Weights of a small sound classifier.
Data: trained on read English sentences (LibriTTS-R), 15625 training examples, 86.8 epochs.
Rows from block 3, named by matrix and row number. Rows with one number belong to one channel. Each number is 128 + 24 x the weight over the matrix's rms, rounded and kept within 0 to 255. All counts start at 0. Numbers have three digits each.
# filt: filter width-3 conv, dilation 8 (model.blocks.3.filt.weight, 256x256x3), inputs 156-207, a 3 kernel for each
# gate: gate width-3 conv, dilation 8 (model.blocks.3.gate.weight, 256x256x3), inputs 156-207, a 3 kernel for each
filt.172:162150155118136098105122116099108124137129164118087161088129146163181110169122110111160128155114121097153152138133104146140116157166108140136154125125144119104151129122124119109114121118127131134154131102058102149142114131111120127154173165107146094146136112146138159122144111166141124060113158111104112184159104092129140123127161139124179120152155125151172106159130083085122142132137129142149142088092061127133126115132129155090094154135125123132182169174146121139120
gate.172:113090143118100118114152128110123136153135138128127117139136149145172117136160151116167142103148076125126120117111091052139136155130170127160132107116093122145118123138141112145089121131129116117116096142143160161131143145138175143153107105108090159147105085140088154132103121095106107145163136113099161084091119115122143171124106132109131093132136134130149157124117167167142175136113138095130123127156157125089148160128151123099097093122116128116177133118138161089123
filt.173:118111170160157124125161183110116123147154128119108117129158089132137106114166140101153106130141097130138146161110130057084166173167141118153135109085151097138149122145159144126107094146116152144116137152067126134104137120163110118118147121129140139120130144100103108122201130151112125119137129082131116107128117165123155093102130159141113095117132089165130137163077118123167147135114152116091176133149109108114119074104143145131161119125165113107120134105121125165132
gate.173:147130165135095110140119125137117163151114133098097135135128132168090136103149156138158098115109198124110131132187138130130121137148114118120150143135096107141092142145136069139140181145167133111142113150107164122113136108119115131151143164098129178133132092119136134133169055115127145102107132103120114139132100177116164141152129091131161134127137137090098165206117131145124126095144089098134131141129158124110122120129114077195133153128091138171121126112147150212141
filt.174:135120111107120111158149101118134137138135116145150144142151114153165110152102120145145146124119168135103137094126101099084168148121161121152138158105164119120159141102128106135102102111119150133118091117131102125118090108126139147104062133151124083083117128153174118153093134133142060193104168130096127102131110180122137119112138164131161155065120125109121127136148175109190156115158109084156165072150123160119158133117169136096149131138193132116121121126151051144178
gate.174:113088153159171129121127145180136110159111086146160095171123132099138113169073123169151140138116148101129119141132104141084159115172118150107141122131135178109141102134176132124159144142092109150128181133159155110123145137160129105104146140123117157146168090116119082099156165100122134071153146133152134106174120152156136121101128162117178140133103093128147105111100132104107128135134098134087148144174120130087166140146139187110132130108096118072084131117131082166130
filt.175:124149145147138134153168140159095151130123095158198134128142127155132133135119130130182150096134129145148120126121112147120169122108121121100135140136187126147111128085128115150113097135072133107133096105123118183092080127127125126134144126125084121139155125121137127170125120125176095132168101118166128118135162083142152150137157121157138124100094130077134113113110064155120135132152131127112136078156132143159094095106157173165161150152110136134153136120126070106084
gate.175:158110118148164150130089129167129092116124130119140116122138122123144121106115131149121153125108136134132142116113147117096122109144149114109144133135124136141079114142118116117110166110138064151126148100092193121114153144093137136122142142110116134108145180124126138104119153139118111110147156170126101123137122166141163149143113132140113105173152127092142143122132142115147075150159179104094106131147157144123089082148116141092097174089105088097128146134155165098154
filt.176:127125125102102108137150111104102136088145147147143096108111133127084141108100153131173105127127149094144110104132132176102092109139131146105107121124127105102114122135105138139105138099108090135130143078148120118081161158092090136113138079100142146117095135168103131142135160118125133174096125146138105140149135186087127110120136124132159086140127082135146148137136185148119121099136122122137112105155104119118105179135137128102112126123160134102139125121137106151126
gate.176:180186124138107146131129147137137186108118142150109168114147159140122131134153122109119103190159098128096104149098132109147124112115125150128190101111118152132119144166142157093132147174151107134151105121090141103162204100107138103110158110097166131095131130140105141099126125097154120110128163149121140141153122084099106171134107116109103152079155132142090165151129109132176130093142152155098151123141125078165146111152135104105188135116119116138094135136145130158095
filt.177:125117102090133117140090155150126104128137106195110114147124148134103133109129126122116141140108098159131129067130128146216103151128118105164168096125130098101174137156139151132097129066139112127132137152137119150131115159149170156145100140125107093142130158132147126156121090087096086135101075098144122136131139135115114100107143153127139094165130112077153149171159099156180146147108181087137114155091116132112144175132120147112151127129106121144121100138117117102126
gate.177:135103122169153123141124130119131119104130127100159154112120120130188169105106090126150101127085119161139145129141092136093149140131115131164097172103118084122091085139104148133133148095120188099122108164122132159111154119109132132123119108097159137104138075116085110118133153103125145149127152084125133101127080137120118092145126142177098107109140142110089136122116102134170133123118129146113111139113122102092147111120154154132161108118091114109159132116168118081179
filt.178:108133143139115121130133150120152101138174144118143116115116155113160106182158144122142112154117149127130108133138111115190108129153130091109102144166158150120103129092125145118144162102086115126105163112094105152118116140165133115145137136129166127142126104121095123150155142108117083080144162096132091127098121118147132119130128141135139130154119108098134127130130144110114139138124156124155113129128088164133128160132142124140138125128127129117176146114152077126150
gate.178:152135103079091071120101122138114096153124159149137149156108180152137097144166139073143143150122113127112110075158147126147125123137101117143097130178105170157052088066132148166131122107140167122082138088127160185102070078138139172150167128135115133119155110102146138087148139080098114166155147074120155132115118132170121079147137102157123143170107133152106132136113131147140069106071124128104122092138108110171077127119121107133117084130121158127134138135135162131127
filt.179:143157118183125130151140106088131114105101144125141117129137122100121151130099120152153088168156107108141136136076112138092121129115157111159084132109089122113103147134128099111137127115114162120126082102131094145127123132141129149135158160136154133137144107138105102140146105161120132087097142153115157150114174129147147138117146141145150140110130162139167154123116106125126158117128146103129118118100138093177111110148173106120125118138134138128122138150133159144136
gate.179:069109089156112080156150102146157169163128129131140160093106103090131127146074144114135104109147101103173149116100130102155074121162123128130129125111129121106124099114105150115176098119161134149115107163131143110128151141175127085100092082184100125135164135164159180174151142169105124174178144120134104151133132129118155127115167115123140167117131166131122131154169147151135133127083117140101135130129127122103104141154132170091116139152167131145156115108112117130091
filt.180:144142160118112104151189147125150144152122176131147182134134175153127136096135160136070144156146144137136153091112154104144159141113139122154112144126112127177096155139171125112100160116105168119109164090148072121123103103122099111124104090153132086110132150146156089126140166160156144187093194124131112102149120147118153156137122089139109050148139144113148147142102174119149071099145095120143122132161141160121153119174155114111138121129131142158158133152109117114145
gate.180:134164150149137166133139111036142090118085110146067124106093135134169122095096130123079108113116125125131134150106111113157130131122153135121138146119102151151158133143141099103133142114140165177129093137158139146120102132119111102145146123157177140117149107154120084051090126133147110090159134099135096106113117156111117146139115099115147108148146111129144134153105124106143145146128123152172091126123105160125138145088094129145124118139137109161142136124129121168158
filt.181:071099123165097139129120133152134133109111114148154137109136143145123121147132103118119137087117109149139121072147112106172123140145115175168131100135120098169135129126126124149111121062172116110113144146111146136101120140151157163096094100129149091095141107141136091104101156076109173131093113128096132137065153178156116151193110127136142107131136139132157130129120089150120111127176137121117095121147143112168140088128135139104132126152114136149121138115119128134137
gate.181:127105142108133133112138068118100121142155149196097147146119121142090142124111126139106136137122176140084110187111166139157076112136086139127132123136100083202119137172091147111170138121159105104136133171129183113170108076134143140103127099149134122150106136123129104096128118100146121108140176109122103105136158104158120142122133122111120197139114126119148132109129138128102111146126144139142141143108110114181092142117137130087137142134126119165108134145094116105171
filt.182:106146121116169138111152154163131141109125119136126169122100125138174134122156122139143116113124127096123133115173152147123134123103126118151131198159097145135164120128124148114088114102092129138149062088142178122181145143146162124110114143122147128122140134144161133139124127117144158117104124106121128151135136122147140101126161111154119154085109124133142159134100136134145135097139158123109155145129109131110166116106134140073103142151120130108128148129118111077088
gate.182:082120109132149095083133094148118137125135132123135120129115096141115127126107113113119095161152113121106100138122120130184174124127120133142141127142163102120129133156148135112151116134138098109154097094137117166120165127113090165075163121131092104110127135115124140127122115151144147069149131166132175115179167117164116161130120170145138137102101125150108167165130126151111172125120127137108119096133126114153115143142135104092111185155165113101160110138154133132137
filt.183:127136105128150136127146130136159131125158180143149123129134158187153140120151196162124127121154131126156115127156081125090121098128115147115153119160165094096094083162116129121116151130153153116133142113110146151140139119083132103146125136109153086142117186121111073129130115094163126106112115089091130117123129085130130130113146144139125110132143132123150135148097118170133142169146154152108191122102158086106136119155137157136143166076101125170135123147131180149153
gate.183:155102101117149112121136128131185117123110164137071094122152147181138093148120130133125174123165136127130136113085169147110108109145155140144120141157119133165108149141134137110137116089114106113109108081134102133126137122118068125114122085130126110165151143127102067180133130096105176135099103155139119104142175136108117096122116174142131197170111145130156138145155163072135121147163142154112122144148116117075095114107110125089137123103153096163129131156120104097125
filt.184:140120133157131140161118159116131149154144108191151080128115114101125182141135114086121134150136117112131139171121096104106143102123122115147051138137149086088116106181150140122100136134143157155077181104104138110115125165152132136175146120094123097115125134155107123143128120129123170126129086135128097083113148137122135117145122120140179116135091115173160156117110159106102146115144135104131154133139115117084148120109066089107108111156120126129130140131141126119133
gate.184:049084100106182146148130134156102082093142138129163147086102124149135137120114175120177124155128133144118128136138090144103134114115133134132135134125150134148159172127176070154142095128167102105116120131152165081128135135107150168130089134109108192143135100138145170170129088139136173145099110150144122124108164103089140139095115144120147108145138145120127109123124127129132125144100101101117129126132074169120117086112156115163125122129098080129134144139141107106141
filt.185:166148126166145104093090145133113152128124135134159112129127132139121108143139120128107110112109154139157140116150137106126065107131104138110148145124151095090094154125155106093078137156131143149157122121100101145121104106102102109130134112110116103157111116130165157129112139092151114106138155138174125105136075148129148101166103125137128110120138099158131172177112083155133115110112099094148125156115118164125161117161093098156125131145124097103169135133120107121153
gate.185:095124083143121137111094127088120128105092147125092115099115140124125115099122094108115082135124152135114131084133186146095187137150115130098092170142180178127146062093135103129143140129119125162177134109120093105103118111119111063075128155132075096086144111135108112171145106140113094086130129126154159138098117136112146163134122102146166118122098125159142117115128151161065075123100101139153177145158133130120100117114136109195126118134144196131162147140125148142149
filt.186:076141092112083143096117133134091104134101145118102108125137112123127114117138123084124119140140132143107159150116142139106111142117141094095137060128151106166133136130094151140134146094129157131119181099123152106142127093135119131144110088123159120098125103110113160091083151142036101107096153103147146109072133117147127158163131088120160082119128137112115129107128107175115123127134169114155100140131129099129137144123124123189166096117121091136130120126158114122131
gate.186:102102141146121122082137137155130105137149153138156107157186114163114170143123104143122153156186157158117125108116152155103099122125122082095119200137158165139131142125134097086132107149076132147108112128094137078147114116129127137104136098152174115125142143133094155073088137134179122149138127159157117140105088107130139137153151140090130118162149141109150145141124147141135148133109139147145133165106124133144136142143149126109114157108121127124179122116156166110194
filt.187:093148167107146106121103129143104109153136118124112137108124119138150124104152097100117117159109177107140134160108115125116122128116109163086164144140136161155107127117157126149167122135119108130138119126095119141117120071151125168131144164153131131138111136082144113128096151138130128146119164117085116154119138179149145131109124129104097107141121122112123075112137093122113130157104132119159152123127117140163102175102054122143105161126113110131156112120096105128152
gate.187:111159096095127134097130120093095114155164140135083103110110100128122190092130114135104091142097073125136149147125114141126137124143111082102155089112174086190105091102103112125118146097120095096177122067114135126145105134180164146124135149175111155129109094112100150145133140095124125138085152143128150133118092134129155149150090148154175137137164195126171134136163140165121110118116115106139179126126122128139102146165143132105155089114138174138119120147131110124155
filt.188:182139094091136172158099122100153086132124123150145095138116131134084114105083114137126093115085142156115108080128153143103102155127101150140142077103140108151125166102171091159099127119121146104114119131115142096130165151140149149150136209126137114103150137143150154147145096132132119130080160149113115128109123122106137157114138124097178059115124156124106111141143127105096118104101161124176094135140136110090118151163126103114133117118154169167137130120122138128179
gate.188:129105132127136138117167163141165122140141133108124156107116161145120095101157103124130099109091079117155121145145083075139102121129154130145137149089117164103115129142177087102101139117100169183162139131086118140106160136133108145092126178105137140107150170170132068100140093082083111102130105125161095118040124149125142147130112125158160133112081140164135106163147120138183152125102124137141135091102080108150152108080171086137178128151141108116126125110137095117148
filt.189:149129144149132145134141116113122174107135129152129113140143119107124149099132129140167117073122131125139119148148131079111085108143083089130169106130137091116088145098114130133150165175111116133119055143115141153153105107135142126131119100166133125145105118129126146104125131114177118140132082038135177134110106162119131131126141150128131159091115138111116106127110087140127087140145117106121133138140103133088126108132143128099167148127144131134099117104099142109137
gate.189:134140145112116116091103156132157133122138109136160158153150114092174100124150131102142125126132143124127123107122160110172170128137155106088123136141116132105102123159148146107115112120130088110086089153166119166142120156138151088161046107150147134116121110116102111105144122083164124101156031172153163115137197148124100153112133134144133142110107100133111099123123118137136126140153165121122151113163119081118164124119151098119108106109125152155138124152135145127136
filt.190:177107075123120158124095121149126125136132157109118123153110130139109156144088127120071128131115099144102169185176137094158123123144122155126151109088108153116149104119116069131132108156137183120103110155103096078196118146108111125132184115114078114152102095109090127048156139125078114138123164157080125129098116159110127118144153121157108079131170124130104108128084113102150101107147170128129103118117159104117132115151135154111113114161122133123098153142115123128103
gate.190:173093115116113147135122100117106100131100147127117136132112154135161132146135149115131158139190150122146120124123184107136107104108135125108102109138173121102148111094113124115118144159121130162123094195168137130098108136137178125135144150137133124139141156106121132114143174105108160152127152165157111103176190115142113108102164116157120152116139095099137128147161175137111129086151134104127115116174158127127129135137089088082180144139132146111102143159107135137095
filt.191:089140104062145115088157133108118130145144146126103089135141093104158146100124122118139132111112135132124120135105136106124134148128109097105099103110134109127070139117113124172125173110142146095105120127164101142109126158154120110157061122182108111135097117126151151112144138128113148088168107123117153101139169129092169106146147092093133094123149114098120125152131129149162101101126123125128140089073085084105092116167116183096161139146093155109155138129106159155168
gate.191:143137123095120133139167115128143153128106111161073139120118113112124131149119119109149122136171102105147132146142107127130116149086135175178133124208130134129216130111158127127128105151158154078101101097137130144087130094117166128127100146143118173115079153098092128094142193105140125142133166089119091133120135147144127114145098083139141122158117112089147099135139156124161110153143122127134099152115097160105148150119072129136142084119109082173110148167104119151169
filt.192:143083176079187088129106120121115114121128144134166194120123132112115131132111107116140105132169076149121132125109158119121114131134159162123120117108078128146118138129148154132135097151125101124140075142128113145111107089085132112159108132119124180144136095109144125101115088091110124156082122182140137096109129129124112096077162127110158129120136128170086092162141157135101121133115117117158106105123113099103094138144116078128131108143124132132102117132148102130134
gate.192:176111139125163130151150134160116130160113109123143155120132121148135116139109153142134143101156130148148132163116121139130116112128120128110143109084081175146143100145112163134155114129110144121153146118154133134140137129123168132112087124157118137115161117113135121103104116144131181205179101085127138126151180134138160151139093134084153125107126125138110121137131161159105154130192101077105131113176115145132133161115155150151131140081136141135175148133131169123131
filt.193:187144137102126106149128104160107154089093134160175114167142120111067139108148144135121125133144147121121128054117106136095152135092134142128158101146125140108158133161103118080098130110182132099150087088141147153119093110138133144119153126131143122169121138089117096124139118131117123070148174102105142137140116138121105109151112077144130107108134120120105124127148105166145152120144146136152196104133154122135131155103154130135138142105128147147117127122139159133126
gate.193:130144100112134135114147137108172149134149149109121172121157161130140127143132105104107120139111157095129140087121131126189128167127153111099126156132156117151161146108132142133130117125114148130135112151147065164178157090116107141114118132108133169158133146127154131147129189127131131131158142207146119112154117139161160150128113099128098143142124121163129135132159145115133098134149116081176125090126147143123103117121121124161176114132150126110142137103143159143131
filt.194:126132152148129156099170170135136093158136095102097130100135096143147122163131115110121148134109123140127128126091124137151118139106085126140118133096081132125151095151129115115065163129138108175138171116168108132159133182127101090104119103153133147102117145156170156167156110171137115170140097121134084141105146165141171127142161103171123134152105107153139089123104157089119096117181111120178097127184164124128101168151090117135096100137158121139141117178137123169113
gate.194:142122133121102115096103150069112153134122128128130150170140155140130109111090128121110110143139139138116117153120103134088136127116145188098115102121183103117165124123114159138112124170151151143143184100112132147110095127161125129107144079132116157171117077145073131169110099115175166111145111094133152119135085126155078130115144102111112093131134149123081126088125120147136140093122106129082097118147116161088116147163134143156124120111215094156073116140119128098138
filt.195:074135113128140132117176099107124092117174132099153137126094153144103136126130157120126105126157078145125136110114131139156115117124105113099148114142117169196104081133175111069122102138164135143119180108119107073109143114125119147147155075103147113124172153120120090187168172146112146145142143160150132103112124115099134116128088160176131118109123146129155111137141125134146139111140120140155150132107149125103171135128156131089131140099117153154133160176134130141108
gate.195:115119165101069157142108117138114117087144167154145099109153113092088106119120154105119116123104134133116151148128136159142146146121123128113172121142119162156114115134134129176156134171142147160139127102100134134159119108142146102100099142195134155135150092105172122134159104124120108097121130107124125100171132120134148122129131129080145113111113164146100167107174133087145134074142110132097146138143116154103104134164155141177111159128117142176122160123147174108147
filt.196:167156109117144107111142149128110111108098090117122111158125117124133108109145108107102109146146143142062118169200114093218173150110139167143151095112123164151161117131135194120136112114135121110149099064136137114171092089134155188143117200175132116142120133127100155172154133124082141138197143094136100091120118149127139149115136119102087151124117100074131136115121179141137121120143150153086159128135157122122129139160150143156117092174153129156119121111112097104142
gate.196:145127186115086129140128097114137176146107132138123088137125120186129117165105180117137123123082097143129123097108178100119145129143155128136129127128167146110109157168107111138126135137117157148105145181159083171109153092169089153079098125104142113130119150119046142117138149137174140165156127177093160100112147112089125120127107161130085131132091122122141126120169124140153130102130144118111125109127107139153125115094128108127094114096136141113089120154158091114104
filt.197:176116109140079133125133140175087103144111127113120118140127156144137110130131134144104117121108140129130137141107143147121118119141124101147105119136112079149149136142160165128141117101107132098133105130138120133131157100111125185152147095125120117103187137168102179142127091095133106065159097182141121169160119147114119089112098117126099156134134124139140149173142106154120161137131094159083113096109122160162158091108107121116096149127105092150129132123109112168113
gate.197:097133087122105145136163149127145144139169121117103183103112144148109144153118112165104142151138085126142174142094123101122075153138134093121144113124108128113120192197173128104128123108102109141096152133135126108088167127137112132133178096104137125131126123127129136136148144131135145119108144169157148112197149149168146128129125147089169129155158157144129144155117142131158071155136147158145131108142128121142116111154142088132164125135114167116114145132116134119115
filt.198:121153129138122117085127122123123134115087092170162144109152159120090060108146113116166103131150101144145123124107115102151106098118125147087145148151111127101114107141133132170206125143139105131125176166141147094072126102088158161052131119126173137122128177101164150159104123140130143149102128148154116094136131123109132177122132139148158156138154170095128120092164084115112136136132119168128112141154130089102122125146155159105146117117126105137110141079078116095105
gate.198:086150132170153116125112187112085164109136162157143092136109100122120107087149161091138149163097118119140117130124162101143068117146082156133125120156138135184181134113170114175108121161077135167128089128124133096121121114156098160195124137102123143180102144132153182141101159160152111134109121138148122114113104122133130135129154154133125102148131130114139143148133056116088153123099180099144126134198129101154108136112126096080095123121154118133096148094118111115105
filt.199:110069151122130144151141132152120101152110087082118121147125092132150123120120125115121111161136124141145153151119136111133138127176133148137109101072129127147106109152119110143122087117135082149145149120134148121099172110150101146137137129093103077116148154138132121106123151133098166123131129175102123113100113111113101153162143089086119139101120119170171107112126108132173092158140127179143118147141153151136129136124116126121175153167081142168152151135148129122136
gate.199:107085128150160104137157152169065115101179116112167129152107116142191148145129092094133129143047099158122135086093119076165106156112130151147149132139129189099148156157116140120119145132154135138153137117125146155147112133146175114124132139107143159110130139116082114120127109135079144171119117099106147147130134128140126155158122111133124150132142147117157112122157126162178131168139147138106149119117127078176136120144109102140146124095094062148172138099140149078107
filt.200:082127125154152147125142138121126151142148120106144117116121081109129143128125134121151112148110109115126140100132112158133154105134137116153102166159157150076067104143141107101158099131143127166181094118083134112155139133158159145102135119137074118182148118123159177119111091108104102118108130116091143142183108135115107144113137129124130151110122097160137183074135139092086144112109129132143131121191103137129146138128154100141110142116133143134106153123120112117102
gate.200:125151103152138161147162135115181149166139162094147141118131131119189138107121162154154121102145158143133138152128160083169117127103148129105128175083113122138152122107096138122106126133086128123111135134170123115105142177157152153115155160127143134128118127126118110076154131097152150112112146072141171125181148130150145112109123127108130112123105128121111130116140171135128120141110144152143109113135111118131105086121106176128142100143123129117136098137117153106133
filt.201:128101121140079147110146152160127085178136121143146074143142116123156138123152103111136145110127164112142131130148161147136145132106092096112097134137110151140128091146132130121114090119169151133081141115085112143108101126128100179147166114155109134106138181140136161175147146080142111123124111141077121133102129120139102122152130148138152072123123155138172109156135110157125122114128115143123132101084179109130175112138152114138173148128092164116106150097084126093116
gate.201:099114136126153124106137124123136124144106126134115152136121135171132146113158110115151117097154109146154085161090141150123132146119111122102116178116075153117168127100156116143129123127166102155135125155068116115108104101147113126150079166154112121146121134122095113135177133143133151144125085156127148141158164099128125111165113120124162151112167143141124088122139144121179084090090147110136153105144073166124169106133112108120160112159117108152100149135097159126118
filt.202:112174122128125130101112156121144153074117150145088128092158121158107102066117119140120161078122112146117149162098137114141121148121099127104097143125115086109101135131108095160151131120150113124199108092142144135154077096153134153135113169126124139108096119131127140138088110127129107103099141108094133147100074153152127151154100150077113106129148146114125152122104140124162090158123098122141099138099135157120186151134105151130153168153125141147151117114128165153181
gate.202:119124153143118121179135126120114171078076106135121111138128152147129141114132126127133145139119127109132157134119146129034166139087124109093115131104108157089162179121108130133149180147109143142130129110101123123084164096115166157156147083130155118117161126136113122167092093146108120096160150116078155078139103126131104128143133140131164153142101137157138165129131113145142144153169186141111148127131160086137165122165142143170175148118131084097107120159121107146108
filt.203:130138076121163086122126124102132142107128113126141107099112105110160123106117151139134133136107096147143131087142173131116149099152169093133153160096122109106135114115155113125160099130134177073121179086125119199146075096164148080144079125133133087105147140137123155127128106082109137171123173133147151128145150055116164140116119113117118105109096119093114134122106109128103089118150113114145121127109146175131154110159135120127135154149118149172168135127089135150119
gate.203:129129116114113087146124152116132094150082165142122126093125109171136175108114158139106128146152112146137137113106135158120145120102143115118116135142114172155125078130144165116124162140087120176114124152106172109106110137153098123112177109138168100121126148133074126088098127138113138140127134110133131129136123122100105081166117111162162094141140141135161117201149087152124134125143148157114126151165108098133119125139142067091157130084137129143136138138117120151113
filt.204:182152147152144124118153137173171124132135149107120146093160114121128110129114129124153108101135164141128129160146093146180169151133101127145121093103108135145165119140097128140146145147174096106135176064123138137140169148089105115154118144127091148097102130134165123102170139124093101142126186104114118151146120193125097153105128101129128066127118145124114096153149159141137123126146134132155115097124120138129140119142102117116130138154143137107133139146121146092141
gate.204:125143142142143156144144121106137123075138161161123168157123121117110112137151114133138130128155140089106139132103098141117097170120180118114170100086122120096121154154137134141140119121163148113111157082124138154104171090075104110104145167152160128081098136176157135092127089131123141133148153120152114104061154114150154091138126116148157163128096138096098140122099135138111175152116108126110118101057109118116103094111121117140134150149103108101104128108176150134130
filt.205:137101110068113171155097127110121093128130101119096111143154103135131152120114109110143109136088057108123139169140124164161126088086118114142099090129138192088034105128146130146075131151118113110108085097193147172122086144094102170131127116106163130106107155142100112134127123133085118141141171084131158131142096143150137125131101112097096159112161122118140121168116140124157117166118128142118108120139105112127149139127116128091155102139150165134099146123167110149125
gate.205:115164105131127108111136141118136124159114118109108113114104127145167112135143173125109135138162163120142128157162154159080122153115105130116129127161094135146109132143079132135191165090147156116122168118128140127124112092115129146152142166134109117129121120140125103125125154148109159164110189108127115142120116140131137105114116101125120143162144144117139160171095094142143131110104125129141108155099162136142152121082153099121127132122143133110134074126149093151128
filt.206:093100148136139095149099130128141129170135151091139133127119131119146131131141165106148145138057155146111104111157141129155105106157129151105134132132079138146101104123167132139087131103205092134158132140137179111102158120123140107137131154106086120097114195123113079174145108127063132137173096192137165125093146136132147121138133157127155121116136105182138139109159122160126158119160159173131167136128134102152165133107177104126123141141126125166109126132100118172133
gate.206:168191145139140090128139134123155160149087094147097101144113129133131134131097110145131143135089154117130130151145084101112114106151127079110111126115110124132063130115093113128115141135111136092116114097097116117124136149162144154164130099112133142138119117123078139157075101135132117131101103102131091101080152089113144118151168114101122122116126128079126148116094134176143153094113140134156124139122135130154106131123177170136178139152158112156104140164162141121095
filt.207:087141107158128148127155169157122117150131070126117129140089130107144118144157128119103168153151100099149132156127150163162096142097123160119098140118131199174109127120087110145142129103145143154136107190133114194146127101131084164144151179061141131127159151171095109124142074163095111163127112202157133149102100170164120109151144100081142146133127098115136133140156144112135132114123079140113105141156126105121131110135133131155134177122141161123119147142100173158153
gate.207:158155108115129134116110094109101136093140115157143113141087171131082153147103161107133161116130073134153132131148141113152125165145113131116147179185104171153128146089158136124153112158116139133094088150183126136072155108145123129146165159131118148135091179090189116198089169120103091162112162166081092141132123123130152136139137137094142075116134140124206104113134181140120137123076195144134084122181163133137112158129142146150080143170161148120170145173131142158151
filt.208:127100089120120118161130135134102146156108151115141165095139139152086129087092144133105129108145163118135139125146140101079142108142151083134127084097140153149090088123139131095125122126130110128154155153089133131076133129117103103142137097129101109158150095177103108155156112156195158113117096095155141125191147159136157157100155113168128126118122124126107187130105135125158147102119119144109163135128121092104104157123117118087154121125107113127106122121148116132170
gate.208:136114084126130108118109130150097123156123115117145109140133139084110143165139137147138131084141116192142127124149131107146111131161116129104131119100149129167144128143127133122133121094120117136127113147143102140165160110178152111103112108114166155128157124092122160107125143096138172114131171159093155112138147122122116138106129127118124160112166132180087126094104141099179168128119131167140129139093155112147112094126083080122143136134116128140127129103130133126091
filt.209:164077113158118148109139139122130138135157105099099110150150096149109135110092089111135139147105134140148134168122110129087104100152128125158158092152133091172139136120094179160123131096101141136133102158144076143089170099160118117065111129110150098174143099128149123151115133138070053102147158102115187138136176148082126120160176098084094147158133142081124130134144114096120086138137131106137105157140137111131095152137105078109146112130115093072094131156127119114083
gate.209:118108182118114133150142143130109108147155165096092136148129156149092071118159140162130113129136096110121098108111164059100094118112134153127148154175151144167109105154119094144122146123130145110125149118134146111140100166125140154135115150160158180142139120074110134114104126098147098123129159118122114122098078113130120136094116120113172129161097140146133122108139114118125153157146105133126130114115077176162114151155105100122161130136101114079147105106078131113094
filt.210:147181096098130105118139127156134121142130150102115145109125130134122127099101137115130120111117111151140084106111117088191089158145116108169109155142076148090128114073107136151137154117076134156113121114145090124101105163157159104118173096098140120129131125110136182154149133129149145093134103106113108137152126117141155101103124112110124138144121143094152093137155100140146143123145137144128143132145142113151116142148095140119114167152094137156173120142105130091129
gate.210:078166141118118125090092119109145142143174130094160136118115143123113132124116135082140112177167133101128149107137136174104127126127168094108134124101160153097116117163120172149105129106149112173135159162122098100129142049151118090167121157140096150164116150126151156072119133163130087115075136164145146135164113128114155113119106145146151105145146131093096113164119120109142146130147160085134141153159119141067137111158120088135152147143117162132127120093111141150121
filt.211:174157143104110125127110146116143110169122142139156168105142099141183073110108091129107130080146138136146104122159127188057150163105114099111122099155160123145111154174084116159131093113122147091117139087084147157125121100125118150181124131089128097125117127130135099128106135106153124126123152133162092142114126128122088089112123126167133100150151126138119170117121148153157140084117096105073089124124134081133118152122130121104151084119161130139120106141128095063122
gate.211:100093128162166144154152100128093125130120159126134155124127132132132118072128115131107166096127074134143091118100138143114131127131111110113134151133163095089090137097064118113195130155116122166102084129135144124124120193133154129141135140131137135117144121122139156135178166154138146125108119094136155102118173161114111107137156131111135174115135156111127111160143115131121112153122124130130172105155143111100130143122140095120136148111086139116104141143101135118139
filt.212:141109148097123117110146131113128147147122118165139138124152154143119127114117094095140124157156128124132124105103127158135206155121162120130132138107144163064078136143126107162112100121127095122117151169095104094092128143151092113118087114125134088120095131111137122099176111113093166125116098121079139124109098125128167124138151115095085120122092095125098137120134110151142139111145141139163149109146102095152150163105139127132133129111088178136161175132151118147160
gate.212:145098125098135101093110100104116124123179136142145140165117163121123076130137157128160127101080087120087122120103158169137157110091150159153088136116147094140198144128113136160134146095118102121117120090151157126157116136137093108139125106153126105118147118144160158140083159162156133070123082146102129109133154112121117157112150125143139091115133116176095137131138122101131103151120130131143135110133139128149095127152134147120128159098104142144123122114128096073104
filt.213:079113104129089102109172127161112108126113087132103150129138114104082070159102157144126120177107173142141129131122114169078160132156138157133123132164159131093146105154125116129118114084134153133146172170145148146112116103123134147142108109131151142089093093172088091099164156138107116149158161133103137143123136139152124149130087093121112141127129116101081132161128084139163115083166107128120117172108173123124133115105093116136126157157101098128145118164162168172138
gate.213:114101052117098134144169111134177140116165118136099139117117111159158072109159122110115150138154140138147111152117116144115159185106113141118124119153106122153139173099125140132138132086126168185139134145144136072060107106123095137141106095125150151105156132143128168155141138128147138158133134088155126113150079171107135140097115098119161118133146122103144115129113106162161134158135099136106126120156112140127117130185070116128104132114117110131046103088131084083164
filt.214:144193166126165136097132147154088125109125130083183132143114146098145157090146163118124131127128133118108125099163108169133148144122108103194115155062167163112121110148127155136110135131070137102091134131093126136127095148124136122125166116171113133127145162141166165135157155138150156158187158120127137131186128137108127114140158108122146176126102110121108185130106131111145104143125123146104122121110124106109144088116116134135105174079107159121115129132102120139126
gate.214:137164152136144140111099133156141112109135123129160120123142139115152170119131129099110133163165143135148150125130144165174134146104113149102124116090172085146169125126159151112111157157128173127099121141146153120090122119158126123118107154161079113134121136131149111124067126143127077123098174081117136105128155166134106129148133094107096163130158127142130150127097114149126120120096153127092140123157107150136133129122090139111111133149154091111092136128147128217148
filt.215:098103054110126112166141126125165154073084107104102106139114142119080157149127141130104149158146101119140122135138113117082116176116143156107130132118158127097161119150135124122096102102165137137134116141129126115129088159129115133127156119104124116144087086126115085114130182146111120167168168145111096130108082115135142111135106112136158129097120094132145166126120151105144145150115173156133117113120146124114139128161121122119151139090092148150169163099144151140088
gate.215:116154131103115126146143130116104119092117158127112092133150132123147164081092148153145138161142105149124109092129136099140107119122102131133120166115119112125154117138135113135121143154098162154138123114120139155177140109126151146153147152134111123122123118148124138105106075147115146114107072159105099157142123124133123123138108122156113105105083113093074151141109121099117103100129134135150122116148131146139144102133087154162104090112100109145121097096104174127121